Weights of a small image colorization model: 0.613M parameters.
Rows from block 8, named by matrix and row number. Each number is 128 + 32 x the weight over its row's rms, rounded and kept within 0 to 255. All counts start at 0. After the name is the row's rms in percent of the matrix's.
# conv: 3x3 conv (model.blocks.8.conv.weight, 64x64x3x3), inputs 48-55, a 3x3 kernel for each
conv.16 131 [137 128 113 154 139 114 147 150 142 104  97 112 105  86 135 146 121 145 129 139 152  98 109 138  61  87 117 138 147 161 122 143 169  99 133 166  58  99 107  64  91  84  53  83  81 152  75  48 171 154  87 106 158 174 132 133 122 144 159 117 150 136 123 112 134 141 126 128 128 151 135 137]
conv.17 098 [126 128 113 126 128 114 116 114 112 127 127 128  97 110 118  88 118 104  95  82  88 125 118 109 142 121 118 108  88  86 102  93  95 110 109 111 130 129 127 142 144 145 144 139 138 154 168 154 127 156 138  80  20  63 126 161 153 105 128 116 103  87  90 146 138 141 116 113 149 118 120 153]
conv.18 118 [ 69  66  97  54  44  74  82  69 100  95  78  91  71  64  80  73  85  81 144 146 154  88  74 104  93  81 110 109 118 127  87 100 120  81  98 112 105 107 122 103 104 117 112 116 127 121 145 119 126 149 119 112 110  90 100 188 136 114 210 150  87 132  95 113 107 133 119 116 145 118 117 136]
conv.19 120 [ 71  54 126  21   7  77  70  53 112 104 116 125  96  87  90  95  74  59  80  74  91  64  42  82 124 115 134 109 111 103  97  98  95  91  87  85 104 105 116 105 107 117 124 126 135 109 112  74 117 125 107 122 105 108 125 163 124 144 178 149 121 140 121 106 106 136 117 114 135 152 146 145]
conv.20 108 [106 100 111 106  98 110 115 106 117  92  97 108  94 100 113 104 113 113 186 192 202 136 127 149  88  73 104 132 131 143 108 107 128 112 110 124 129 129 137 121 119 124 124 122 127 128 157 122 137 165 142 109 127 106 114 199 154 131 221 182 101 158 124 119 113 126 119 110 122 111 100 101]
conv.21 089 [176 169 165 193 191 177 181 178 169 126 115 123 135 134 138 146 156 156  50  58  72  78 101  91  70  80  70  97 105 109 104 110 114 111 116 117  96  95 108  98  97 113 109 109 119 139 141 117 142 154 147 126 125 124 109 125 113 114 129 119 110 120 109 105  97 136  98 100 133 113 116 145]
conv.22 048 [ 41  37  41  49  49  55  46  58  66 148 149 159 152 150 142 172 166 148  53  61  75  75  84  99 146 150 141 123 120 113 123 120 110 126 124 109 138 134 134 136 132 130 130 126 124 118 112 110 100 103 110 120 128 109 126 123 128 110 114 110 126 142 122 111 102 103 140 114 107 127 117 120]
conv.23 110 [133 147 127 118 130 121  76  87  99 148 156 145 135 155 153  95 125 124 143 122 126 149 140 153 102 103 113  67  60  80  88  87 106 100 106 121 105 120  97  88  95  68  38  36  20 107 124 130 104 101 124 115 105  95 103 107 110 122 117 129 133 122 120 176 181 150 115 111 119  52  46  77]
conv.24 092 [127 123 100 159 153 120 152 145 114 134 147 129 112 144 171  79  98 143 115  90  80 159 127 125 142 126 131  90  68  71 122 104 100 134 124 119  95 116 112  91 117 112  73  96  96 114  86 111 129 168  95 118 145 126  86  83  88  76 140  82  87 121  95 152 163 143 102 123 151  87  73 110]
conv.25 112 [134 123 126 120 112 108  85  80  78 105 122 123  89 117 120  53  76  95 201 206 202 220 236 234 222 234 239 148 149 140 141 146 140 127 135 128 129 119 129 144 138 148 154 148 156 100 105  92 113 119 109 115 100 104 118 124 106 132 130 113 162 154 144 144 144 143 143 152 151 149 156 161]
conv.26 103 [ 99  94  99 109 103 102 113 104 107 105  90 104  88  89 104  79  93 100 163 162 173  94  79 114  82  68 102  96 105 118  85  92 114  87 103 120 112 114 127 111 112 123 118 121 127 169 192 151 176 202 159 119 134 100 119 198 148 127 213 156  95 138 101 111 104 132 118 118 141 118 115 135]
conv.27 120 [147 150 140 149 138 116 128 117  95  87 110 120 111 133 143 121 139 149 152 162 170 168 194 212 156 186 205  66  62  61  65  63  67  59  60  67  92 102 110 105 115 122 120 127 133 104  84  56 121  85  58 129 121 112 123 119  93 125 110  86 121 107 104  80  74 109  92  93 123 132 126 136]
conv.28 116 [114 131 129 136 139 126 141 152 139  96 131 132  77 125 147  97 117 161  99 103 104  87 107 121  65 102 118 150 147 155 142 147 162 132 153 176 125 147 154 110 118 112 123 130 115 139  61 115 141  68  45 144 179 166 134  97 120 134 101  92 156 151 151 116 147 151 113 153 166 126 133 149]
conv.29 093 [110  98 126  96  90 129  89  90 126 127 121 146 137 152 160 155 175 151 150 137 124 171 144 120 164 129 113 117 113 124 118 115 126 125 127 128 119 112  87 117 108  88 108 103  85  86  91 138  68 121 154 161 166 140  93  84 134  79 102 143 133 151 142 140 104  57 142  82  45 126 103 105]
conv.30 090 [124 115 108 123 117 108 116 107 103 104  88  99  80  83  90  75  85  88 134 131 142 102  95 116 131 120 135  83  88 100  84  89 106 100 105 116 146 148 158 146 150 158 153 157 163 193 214 162 156 192 152  88  87  81 119 161 134 109 157 132  92 109  91  88  77 116  84  87 122  96  92 120]
conv.31 067 [ 71  70  71  75  76  75  81  85  86 130 136 145 135 129 127 150 149 137  63  57  60  75  71  74 142 136 128 109 107 103 107 106  99 110 108 102 121 125 117 121 125 121 115 113 110 122 137 105  75  81  97  91  82  52 135 152 150 100 102 112 125 125 109  87  92 100 137 127 106 153 153 141]
conv.32 092 [157 155 166 163 167 178 153 150 164 103 115 136 156 164 155 140 132 148 177 161 138 188 157 133 172 137 118 113 130 148 131 138 142 153 151 144 132 121 105 124 125 117 119 116 106  78  98 148 123 161 148 156 133  98 108  96 123 113 128 129 133 140 124 143 113 106 130 125 141 141 143 175]
conv.33 096 [158 135 116 148 135 120 141 137 129 148 139  84 138 138 102 127 129 128 117 104 107 144 126 117 138 145 132 104 101 105 107  98 105 107 103 113  96 120 115 108 131 121  97 114 101 131 134 141 107 126 124 106 105 118 118 134 144 108 137 139 120 134 138 165 255 155 165 255 172 135 173 142]
conv.34 090 [120 136 129 117 129 120  82  91  83 113 122 109  96 118 110  88 118 119 139 145 149 192 212 211 196 214 214  87  93  84  81  87  80  70  77  70 128 131 130 146 144 144 148 144 145 104 116 123 102 101 117  98 107 118 126 117 114 130 114 111 154 150 147  65  55  56  73  69  65  85  77  78]
conv.35 114 [108 120 133 162 160 148 170 161 161  99  98  77 141 124 107 118  98 130 163 127  90 164 121 109 135 115 114 121 121 135 132 130 144 122 132 164 112 126 134  98 121 124  83 107 104 116 129 141 155 152  87 165 129 170  94 150 154  65 155  93 133 154 139 146 129 125 117 128 140 171 165 162]
conv.36 121 [127 122 113 150 125 102 150 133 115 106 114 127 101 117 138  90  90 134 129 127 113 127 121 127  77  77 105 129 132 150 133 134 154 123 133 155 127 143 143 113 128 115 105 125 110 151  82  82 173 124  32 108 164 119 138 123 112 135 143  82 120 144 103 147 137 140 104 110 124 109 106 117]
conv.37 130 [ 91  68 125  49  25  83  73  58 109 118 124 127 107 103  96 103  90  78  82  78  81  67  57  73 110  97 115 114 116 107 104 106 101  96  95  91  96  91  99  94  93 100 117 112 114 116 107  85 116 123 104 140 127 122 138 147 128 153 165 148 150 157 144 114 109 125 122 121 130 141 141 139]
conv.38 100 [170 145 142 165 133 133 162 132 138 104  84 138 116 114 145 129 154 155 140 137 136 126 120 111 118 111  94 122 118 139 117 114 139 126 129 152 121 103  65 121 105  67 101  84  55 140 109 135 142 118 147 129 129 147 164 144 153 152 150 149 119 133 133 149  86  42 179  90  12 149 108  59]
conv.39 115 [ 99  88  90  93  85  77  78  74  61 110 125 130  92 112 117  94 106 115 139 146 149 156 168 170 175 178 173 159 159 153 150 153 149 139 144 140 148 129 132 147 129 138 157 143 152 122  95  96  78  60  69 138 135 143 129  95  99 121  77  82 158 155 160 104 104 107 108 108 120 103 100 111]
conv.40 112 [111 139 124 110 137 124  82  98  98 106 115 111  95 114 125  97 116 114 110  90  80 139 128 114 140 122 110  63  46  34  61  52  43  65  68  69 123 121 114 130 131 122 127 123 111  92 141 141  83 112  94  90   5  50 101 140 148  91 117 100 112  84  78 142 137 134  99  92 129 116 107 137]
conv.41 113 [143 143 111 154 151 114 139 129 100 160 145 151 152 154 173 114 148 161 102  94  90 131 116 114 137 122 120 113  88  89 109  85  88 108  91  97 121 127 128 127 138 139 126 132 132  90 102 105 192 240 172 111  48  99  99 126 122 131 158 133 116  94 102 150 145 160  96 101 139 126 130 148]
conv.42 085 [173 132 134 158 117 132 135 110 138 102 105 161 105 147 162 123 165 142 157 144 133 154 142 131 134 119 109  96  98 121  97 108 137 107 125 150 140 118  78 135 117  75 116  90  53 138 131 146 122 145 148 110 133 128 135 130 123 126 136 128 111 130 115 163  97  44 158  67  28 126  76  84]
conv.43 119 [107 129 125 101 125 120  60  90  85 147 184 167  98 133 141  92 116 138 110 117 116 138 165 158 110 142 128 171 168 161 148 146 145 131 136 141 163 170 158 163 155 146 152 142 128 147 160 205  99  41  78 132 143 119 128 131 155 123  78  89 182 187 172 130 166 143 115 147 138  88  90  91]
conv.44 104 [116 105 103 115 109 100 109 109 107 101  90  91  93  83  68  69  62  52 243 243 234 233 240 242 226 232 241 152 156 154 139 145 146 120 130 131 120 127 128 135 143 145 139 146 147 145 147 130 148 146 136 146 151 146 152 148 149 156 149 146 169 166 157 162 157 149 171 171 149 159 162 158]
conv.45 120 [143 130 131 158 155 144 133 134 120 114  98 114 112 105 126  99 100 126 157 163 156 152 142 148 146 138 140 106 103 104  97  95  94  98  96  98 126 138 144 131 142 141 126 136 136  75   0  30 255 255 164 132 166 175 123  64  75 159 162 134 151 146 152 130 122 146 107 100 129 141 144 141]
conv.46 084 [125 171 139 118 172 150  73 118 108 185 184 172 127 141 128 129 132 129  94  91  86 115 126 111 111 118 107 121 124 119 132 139 131 142 149 142 175 183 172 170 170 164 161 155 146 187 234 231  92 126 163  70  68  87 146 142 129 114  97  94 130  98  74 115 118 110  86 104 108 114 103 115]
conv.47 121 [ 89 128 118 121 147 123 131 153 129 123 155 126 107 154 147  91 132 181 114 113  91 102 117 106  77 102  88 134 134 137 134 132 140 117 132 154 127 130 123 129 120 101 116 110  84 139  94 182 175  89  76 123 150 147 142 103 153 135  80  97 123 116 138 115 143 125 109 180 166 122 148 149]
conv.48 131 [102 137 122 132 150 125 142 162 135  98 129 107  80 136 148  87 119 171 110 113 111  93 116 122  77 115 110 141 141 150 139 144 161 123 146 175  84  97  98  76  78  67  83  94  72 156  65 105 163  82  87 146 173 177 143 109 126 131  98 112 139 129 140 102 150 140 102 170 170 128 143 154]
conv.49 123 [175 218 195 216 255 233 174 209 179 139 138 128 154 154 146 159 163 162  56  75  80  82 104 103  95 100  98 112 114 111 121 122 117 124 127 125 137 134 142 139 136 145 143 142 152 104 124 123 112 119 130 108 119 132  79  62  72  72  52  60  88  86  91 110 106 102 104 100  96  96  93  94]
conv.50 080 [111 100  84 121 116 103 138 139 140 149 111  89 155 143 119 138 164 162 120 123 104 124 131 104 126 122  91 120 119 129 116 112 125 122 124 134 115 116  93 109 102  83 103 102  85 111 101 112  87  88  96 122 157 140 111  88  94  82  83  88 112 136 127 154 138  84 206 215  99 119 138 103]
conv.51 057 [ 70  56  51  63  55  55  63  60  69 122 110 105 115 109  89  95 102  88  95 100  90 135 141 129 198 211 204  46  43  41  62  56  56  79  75  69 130 140 137 131 136 129 131 131 128 107 103 108  93  98 100  89  97  97 123 118 125 120 120 131 132 140 138 117 146 115 146 175 117 135 151 108]
conv.52 097 [143 123 107 143 129 114 143 136 124 138 116  89 134 118  86 123 118 106 109 103 108 136 122 118 131 134 123 121 122 134 117 117 132 114 116 135 115 133 115 133 143 124 116 126 106 127 129 131 126 137 126 121 128 124 125 136 149 126 144 146 131 147 144 190 224 157 211 248 161 164 185 161]
conv.53 114 [124 149 141 110 148 153  97 128 148 122 132 120 105 119 125 123 139 145 112  96 115 141 126 119 144 128 121  73  59  72  79  62  73 105  84  94 134 124 114 129 126 121 136 128 122 133 211 117  18 141 185 120  12  91 106 168 129  68 126 128 126 100  88 122 130 135  97 110 133 134 137 150]
conv.54 095 [133 110 102 130 117 109 137 123 110 124 163 134 113 149 147  96 106 134 161 140 138 146 128 129 140 141 146 124 114 106 129 117 103 125 113 103  52  81  93  65 100 110  77 102 110 146 137 105 136 122 110 154 103  82 132 153 131 129 135 123 135 114 103  84 148 144  85 164 175 102 127 135]
conv.55 091 [138 212 162 173 255 202 120 175 132 171 180 157 184 190 165 158 169 156 108 116 106 101 113 111  78  90  89 105 114 116 123 132 134 139 145 147 128 127 125 125 128 127 120 118 117  92 141 145 113 144 157 103  90 112  78  88  88  84  89  88 118  76  77 116 112 107  94  99 103 104 109 124]
conv.56 104 [158 168 171 151 157 150  94 103  97 102 106 102 108 124 122  81 114 115 197 205 203 243 255 251 222 239 238  96  99  96  94 102  99  84  92  89 122 123 128 139 141 149 150 147 153  64  79  53  96 111  87 116 117 112 105 107  83 117 123  97 156 160 147  88  87  92 116 119 112 144 153 147]
conv.57 055 [ 67  68  73  62  64  69  70  74  80 139 138 136 126 128 124 132 126 121  64  77  76  87  96  95 176 172 161  92  90  82  98 100  91 106 108 100 142 145 138 136 143 142 129 133 137 152 128 114 112 113 107  89 107  90 173 168 162 147 141 140 136 143 135  96  98 105  91  86  94  95  82  91]
conv.58 114 [171 157 123 179 155 103 152 132  97 141 131 142 120  93 130 117 105 131 157 127 101 145 121 122 108  96 111 144 133 132 138 132 142 121 123 149  85 117 147  86 119 133  93 128 140 132 153  76 149 160  92 125 114 165  88 142 109 113 151 107 150 127 132 131 126 146 139 113 119 162 126 116]
conv.59 102 [ 86  64  74 101  87  88  84  75  79 129 120 127 123 117 122 136 133 132 140 137 136 161 154 139 182 163 148 161 148 139 155 140 131 157 145 130 148 143 145 142 137 148 148 145 155 125 114 123  69  54 102 197 187 171 126 106 126 117  89 122 199 184 188 109  93  99 134 113 114 122 109 115]
conv.60 082 [123 173 129 125 184 140  71 116  94 170 178 165 125 137 122 129 143 143 108 122 109 120 137 123  78  82  73 132 133 127 140 144 139 142 149 149 151 162 161 146 150 148 131 129 126 169 213 226 109 120 147  54  71 109 123 119 116 108  83  78 123 106 101 102 113  95 123 126 119 123 123 141]