A small image colorization model, trained from scratch: trained on photos of plants and fungi (iNaturalist), 22605 training examples.
Rows from block 13, named by matrix and row number. Each number is 128 + 32 x the weight over its row's rms, rounded and kept within 0 to 255. All counts start at 0. Numbers have three digits each. After the name is the row's rms in percent of the matrix's.
# conv: 3x3 conv (model.blocks.13.conv.weight, 64x64x3x3), inputs 39-51, a 3x3 kernel for each
conv.8 066:183188184180182185171172177182182181172174174155159155137136130138135128136132124155156158146146148145143146107106106108107109112110112126127127129129129129128126119119118116115113111109108128125125127124124122121122127126129124123124124123125131127129132129132131129130160161158161156158152152154119120119122122122123122122147145145144140141134131130
conv.9 136:122124128115111111116108105139134137134130134131131133092084121076081132091103142149163165137150148129137139090088087088070056085054034093086100094089105097094105123120119140131132142136138135138134134141136123134131133134140131128136130131138130133135128134138125131133125125128119115118120118117122121122119120121120123126127132128130136133126135134
conv.10 071:177181173174176173166168164153151151150147148146144142121119115115112117116120122082096078112122100110119099103110106114118114116119113122121127114112122114113121126135150116124142113122135133131126137134130150144140114111112108105105108106105120124115119122114117115108154155153152155154150150149121126121124126123125126122142144138142141137144141135
conv.11 130:114134146121138149145156165161141150151130139159150156152119150120075157177171218133170117143196138091129085056109121087119134053088114181103107142071075123080084145148084137161096112123070160140100170145099188158100113137140122139134127134126151132104148117091162129091120130132123130133144148150165118074155098057162105057143134113142128099153131093
conv.12 067:174173171176175174176174173158156154157159155151148146123137110163161098126119068109112117126131136130135141096092090098098098099099098140144131146155134142146129158175166142163154129154139130122119136127125132124120119123122116121121116119117118104102121106105115100100162162162162162163162160161115107104115109105114106102165160160166157159158152152
conv.13 091:127124126125122124121120121125133127138151137133140131099113080155149071137119060116110089141140125140139137153146136133133129112113111162175145179198152170180147255255250244249235235244227094087082106095089111096089103104103105106103108107105117112114126121122127123124124125127122122123120120121124121120134128125135127125119110111122111109123109107
conv.14 094:119123116123128121117121114103107109105108110111116115089093091106103097101091089108109103112113110105107106145144124141142128121127113083088096083085092089088095180177193151151166149152167149143147148140149172164172108108119100101115111114125131127129138132135157152157123126121127130124122124119104104103107104106112110113131127132124119126138130138
conv.15 102:115117115117122121118121122108111115113114116123123125123132117149152121125126111081086065097103087072081069102106092103114105084099093121127125123129124123126126201197203180174178186184181142139144141138141151145150140132135133128131139133139120120118126123122133129129122123124123124125123125124113115114116117116115115113142137143136129136145135141
conv.16 152:128129130129128129130130128119121121119122122118120123116116119127121131129128134082089075084092078069076066086089088090093091089092089139138139141142143145147148134148145146161157147162157137135130132131126126125123110104109103096102104099104117120110124127118123125119133133135133132134136135136119121113120122115117119114138136133132131128128127125
conv.17 081:102110101102109101115121120116122105118127113113124114090122114130121100104096129236209206192163177208190204076091093123127140183192219145146121156156130122116102165145112133122082089084040140141142120122120100102096154153136158156130147144115159161166153155155147145134117119113111114109115121121165150151151139140149136136125126123110111105100099095
conv.18 074:134132135133130134138136142115115119116113115118118119135138136132137136129133129147158148151162154144158149073058065059047055078069081112114119114115117117118121152159159141146146129131132170160166166157164169164167122124123123125124125125123104098104097092099105100107127128130129128129131131134113113114114115116115115117147142150142140146147143150
conv.19 115:138129133127118123133125125177173172154139144156129139130180127167204147101061144101089075091069042111092055147145151137129131135134143129139129113103104101075093128127141138129147174164181091103085097103080092095067165161174156151170151131144106112094124125106133129112145133137128118125132121124109117100126128108129120103128134123137144134132136124
conv.20 066:182182180180179179176177176158157151156155151152150148107112098139134097108103079149147147146143147140142145113107102111108105109108105103110109111114112108111109100119117088104102081098093135129124136130125133127122121121124119123123120123125115107104114106102107102098164161159163159159160158157101095093101097094099093093158149146153144144149144143
conv.21 112:123128133125128130131131132113114118117121121121124124085090114086087123089101132143147130139147127115118108087093094094098097096100097101093102101097103107103106059071057083099084081098085100103095099103098088094089088083092090085090094091096112118113117124119115120115136138144136138140143143144131132122126129121121124119117117111114117113107110110
conv.22 126:126124142134132153151150171125123130130125137133122137090214122161255115082127082126107119113088093107090082157128125148126131128120129103151130116169144105127121090093082100094084114119107124145161105123136101114122153144137155147147144132136103126133094119128103124138129121137135127146146141159115127130101110111092094096150149161142142156143146159
conv.23 078:142134139136132136138133138152153152156158155151153151119139108168176100135129072119114098145140137150148151159151141139135135111114120170185161177199166161171150227241233218231223214228213113110110129125123137130127119120117120123118123124120134127131139133137140132139136135137134131132133130133133130132138135135141134136141136141149144146156148152
conv.24 108:158151152149143143151144145155149155145140146150142145103120149126152155114127138162154162160151163174169181161156148159156154158161165105107124101109121099099112108093111092075090101090106110106105096092090088082079089091084089094087098101091161153159145140144140135138147141140141134133142136135152145150141135142140135143127123120117111108112106104
conv.25 083:139142146132134138128130133148144150137134140139138142128135150129133138130135147141151137158170155170182169122122123109109108099099098111111115104107107099099104255255255255244255255255255108108109101100102102102104147142146137134138141140143099103106094100103101105109134134136131129132128128129108108107107109107110112110131128129121121122121121121
conv.26 069:173172169165167165162161160166165168158156158152152153122108110107098100105099107169173175178183179182185183085076059112097076123101077120122139113117129114115127112132163101116138089101124120109104116106099110105095123127136121125134121125134116110107109105103105102103159158156154152150150151148113110107109107105109108105135130127126122120122117113
conv.27 088:134133137129130131126125125133137140137146146142150150086104100120137102121127096124131120155165160167175175130140130117130123095107100131140139133150141134146140255255255251252248251255250090091091102098097104098097126126128125128129131135134113108110119114118124118122128128131125125125123123122116116120127127130134131132129127131133131132137131133
conv.28 094:154154155148149151147146150181180183172171176178173179121129139123115120092086135126116127119113124140138145134132138123121125111110109095100101099098101104096109243225235243214225255240253093093090094097093093098097145146143146146145149150148120125129115122127113119128140140141139138139137136138111113114112113117112115118117117116121125122125130128
conv.29 092:133132127133135130131133130117119119121122121124124122145126136107100125093100144065102077101143108082124086158183186169190180176184170132136146128136139123128130187180180165157162150150151101115102132148132125142128151150145153153147154155147089098093095106102086101097129126121125124120124123122085100088102120107091111097123128118140147139141149142
conv.30 064:090086089085079086089088092102101100102099099103099098102102101102105113100107113170181140145168133087122093074078088065076088074088100114109106110102103101098095119102087103089073095077061070087087080095089066075071122110105124109106127111106060088075075101074065075051109106109103098103106105106086104105089112109082106098098101099100105098099100094
conv.31 097:105111114111116117116122122121116108117115106111107098107114125114111133111114164168156144171161153169164160115129118137151144137153154089081087086089088088088091128093091109075072111084082142154147133148143105120116085060046078051039084060053153161155158168162143154144111118119117122123122126127183179177177176177173175177134142136130141133111124118
conv.32 083:187191194181185189174178183165168170157161161151155155143141132141139129134135131132140140131138139130132134116121119117121118116117116124126126125124125124124125124125119123127121121122118126129132127129133124128132114110111111107109112109111136137140135136141136136140175185183169179180163168172106105105106108108110110109143142148139140146138139143
conv.33 073:178180182170171174164165170165165166156156159147147149124120114121115111118113106151164161156169163155166162081089104081088104099105122130130123135135127132132125133128122125121115113111103117117116119121119111113112128126126127125122126126123112113113113113113105107107159160157152154156148150152112111108113112109112113108147145146143141144135132134
conv.34 106:109115111102108100085092081141137138146147146162162158098101137110117134112116138134129134140136146156154165164160150165162155158161156101098109102104111110110119208188203195172188218201212052057048073078072080085079133130123138136130152150145123131131131140140130138139118122121115118116109113111125128131134139143141146150108113107128134127139143136
conv.35 115:127127130125124124129126126125127129129131132130132132118121144114116158116130163125135113127140117106119100078080080081082078084083078139135139137132141137136145100119105123143131120138127090093078088094082069076066097096099101097098104100100091100088089101088073084073135134139133129132138135135111114105108115106099107100101103093102105096090095088
conv.36 122:136133131132129127130127124125124123120116114122119118158153149145139142146146150096096082091091078081081070134123127117109113119111116122122119122118116126123123227233230233233237237238234159151156151146149156151156166167171154155164160160170108106102108106104112111109129125126126123122127123121111109104109106103109106101169162165160156161158156163
conv.37 095:137136141134132136135133133151156159147150157151155159160156140161159137154155140161165143156161141134136119142136137129125126121118116165175161171181168171180172224231225235243239243253246107101105096088091092083081151157158153158160155158161106105106101100101102101100139138140135134136136133133128130131127128126125125124141140144131127130125119120
conv.38 103:154159156151156155146149151146151153139143146135139143098103083132126093120104079102104096111113108107109105108112093113121106097108097104110113108111113107108109122127145088093110075081098137132133123116118127119120112112120103105112104106113183176175172165164178171170145151147146151150142148146138137132133130128130127124124123127102100105097093096
conv.39 093:104108103112115106132134124105112103112124112118128118127120153155137150148134166180163165161145155164150166133131106177166143206197179056063074049061064034029036093088110064061071048050058141145145118124124093098101088089084097097086100100090169169179155158167146148154111114109117118113132136132165155159152143151149143152130135131112115111096098097
conv.40 108:127131129127130127130130126125126126126128126130131125125119130103100126098106140119137120134153133120139119102114116112120114119119108124127130122127125117119117171178169167172164154163155100106100116126117105119112145148149149151149154157154092103099096111107083099094127127128124124123127125124108112105114122114108117111114117112126130125122130125
conv.41 126:132147171105122158091111145150144166132126158152155169177138134030079181196173107039095044072136094012069069133145142112124136106119136128099128086071137122109139106115100130152119090121110095133134114158166082137159129131138108111120088099111109133140124145157122145153123131152108116145112123145099113104131144137154173165102125133098125136101133148
conv.42 102:136133133135134132135134135127128117134134124122120111092094094098088086073065075115119120118121122128131129154153149156156150161161157077082077094097089088087082163166169158160163147148153129124120132127122131125118127138128139148139133139130120111113111101104103096098123122121124125124124125124121118120122119120120119118118114111130126119134130123
conv.43 098:151150152149150151149150152140142144144146146148147148120128100157158107123120088108106092114116110097105104109109090109118109091107100136144136143154140132139129127124128113109111125121121116116111116115110109108104116112109119116115126124122161159158151149150143142143140140141139140140139140141140138137137137136131132132127124123126123123121119116
conv.44 109:152151155145147151144146150146147149144146146142143145112119100146143104121113089145133132139129134143137143147134127136131131128130135111120113121131120115120114105102108100097101113108112128126121118118113103102097098101097107112108115117114161157160143141144132132134142142144140140143140142144154150150145142142137136136136133132128127124117115111
conv.45 090:160160161153154156151151154149152151145149147140140140126131106160155109138129092127116115123112118129122129129115112120110114118118122129136124137147130128133121081085085079080077083081079138137131126125118104103096093096090100105100105109103167163163148146147136134135148149151146146148146146149166157155155148146144140140142140137132131129118117112
conv.46 096:159157165150150157149148157154160158151158153137139139150165097224209091186153063061038046064042053079062079111091095094082095094086106171188154189210160166175137099111100099106095098104090161162161153151150132133130116123116127134127128136130164161166148147151136133138150150155144145151143143149161152154152143145144135137159158161150149153137134138
conv.47 094:129132133127130129130128128122126130123127128127129129156145155138129154132138169100121101112139115089111093094111115103114113109112104166170174164170173161166169160173162156167160144159154085094084103116105093107098129128131130131130134139139083094086085100097074089088127130131123125124126125124092095087099104096094100093116117111127130124124129125
conv.48 080:186179181183177179183175176154158155156162159149152150150153140165164134149146123119111097136125113136126118118111106115114108108104100171184173181196183181196182204217206201216201192209191121114112128121116133119113153154153152155152149152150134127124133128127132125124175172169170168167168166165149140138151143140150142140152147149151145148145135139
conv.49 124:122128132121125126125128126103111110102112107094101096118115122112106122115117127174188175165182169151165159083095102091099103099102102093092085096098089091093081000000000000023001000001000096092088085086081075077075097104108102106109097103104106109111105109109104107108128133137127129132133134135131128124123120117122120117102104100094096093087090087
conv.50 115:110119112117128122108119114088087089093091091106106103099097107106101111108102111104107097112118110098105100109118105109121113091105099069064077069063074082078084183174185162154162166160165159150159150139148170156166143127136127113122136124132126125122134131131149142144116125122122131128115123119099102100102103102104102102139133141124116124132121128
conv.51 061:152158165150160165141148155150156162144143149134134137109111119104111121106111121206203188205201188187200194067078090067080092066084093141139142137132139141135141101092096097087088086082086127123117126120114119114105123116114121109107120112106149147151145148146136138138144150150143146149138141144141142140138141141141141141136133134129128125121117113
conv.52 081:190194190178182183174175176175175181162162171153155163110110112098098106091095112137153139160174155164176155101110110117122117132131122123124130119122129120123132103106118100101113097098108105106100107108102099100094122122126120120122121121124124125120117122119105108106167169163156159158152153156104108102107112106104108102130132131126129128116118116
conv.53 139:108119111121133126110121115085086093085086091097097101118125140101114146090106146105103096112112106105108103095101090093102097076091087090084109070063095088080108137125137111099110111101111132122135118106120147133146118098112084063081088067085124126126135134136155150153116127122127138134113126120103102104103100104113108112120114125099090103113100112
conv.54 091:156155161148149154144146151156166165155165161139147145139159104207207104175159076043030021061053047077066068107098092099095095091087095173198168194223177168186150115132120113127115109121108161161162156156156143142142122126120129134129130136132164161166149147152137134140148148151141142147140141144148141144143138140138132134159155160152149154141139142
conv.55 128:146138130139126115138128117148114128124088102143122123154118162074027196127153230065104033113168090067115059114115098122127105110109091117086127082048101093081117180171180156150162160160168149146123170172149159165146128127145114101115121118121130129118139137132133135127130124130123116120130127129080074065096092091101104107146145138152151143156159151
conv.56 125:112108116131123129158150151115112108120108108124119121148158068110126121123154163062062054104112096071084061077082086152147150144146143140148122115113115101107114097097093121123114115119112149151154125125127107108107111118122118120125113111115129129130102100104098094099112108113123118121143136137145143141122117118107102104145146157126124128094092096
conv.57 107:126124117128130123126128125108111105114117110103106097108088095088070077078065086094119108114138120116141116148155160161167162186183171089101099114130118105119104148140144123114121092086091125129122138143134136142133156160154157159153144149142099102098100106102096102098114112105115117110112114112107118114118132124112127118106108101115118111114119111
conv.58 126:148151151143146148140144145142143145134133136128129133095098089112116103117118105091100092092100089085093084111117114115121119112119119116118117116120118112117116094096102097099105096098103180176170163158152148143134116117117117117118119119119210206197176174167157154145137140139136139140135139140147150144135136130121123116157154150136131129118115112
conv.59 059:169172171169173171165166166148150155145148152146150154110091092090084090097097106153178193165192194156171178083090080112112093097093079122118137112112128117121133092106120088104107080095099112107099103100092114110106112109114108105110106105109120122126118120128139143154162162160158159162159158160141144138135137134136137138116116115111110108114113110
conv.60 087:130137138128134135125130131117122123117125125112118118121109111114115118104115121211215220202202204220218220124141145111123119084090082099093091095098099100105105009026006062078054066074057120124126109114114103107108088093096089094097086090095124126128119123126126131134135139138134136135131134133161161163155154156158157158106111112099104104095101101
conv.61 118:127127123127125122125124121120122114123123116112112104137139141151155139141141129158146155149134149172161175130130124130132129127133134117117113118119112111110104000000000023026010020018004137138139103105107082083087082090081088095088081086078123123124109111112104105107129127126127125125127125126167161166149146153152148155130138135110118114096102099
conv.62 096:172168166170164163162160156143150153140146145135139137111099096101088087104093093072071065068068063059057053103098097108103100111102099129129130125121121126121120140147139124129120103109098173173186161155173181175192132136140118121126107110114145145151151147158175172181148148147147147145145145144131129131128126127135132134163162171140135145149142152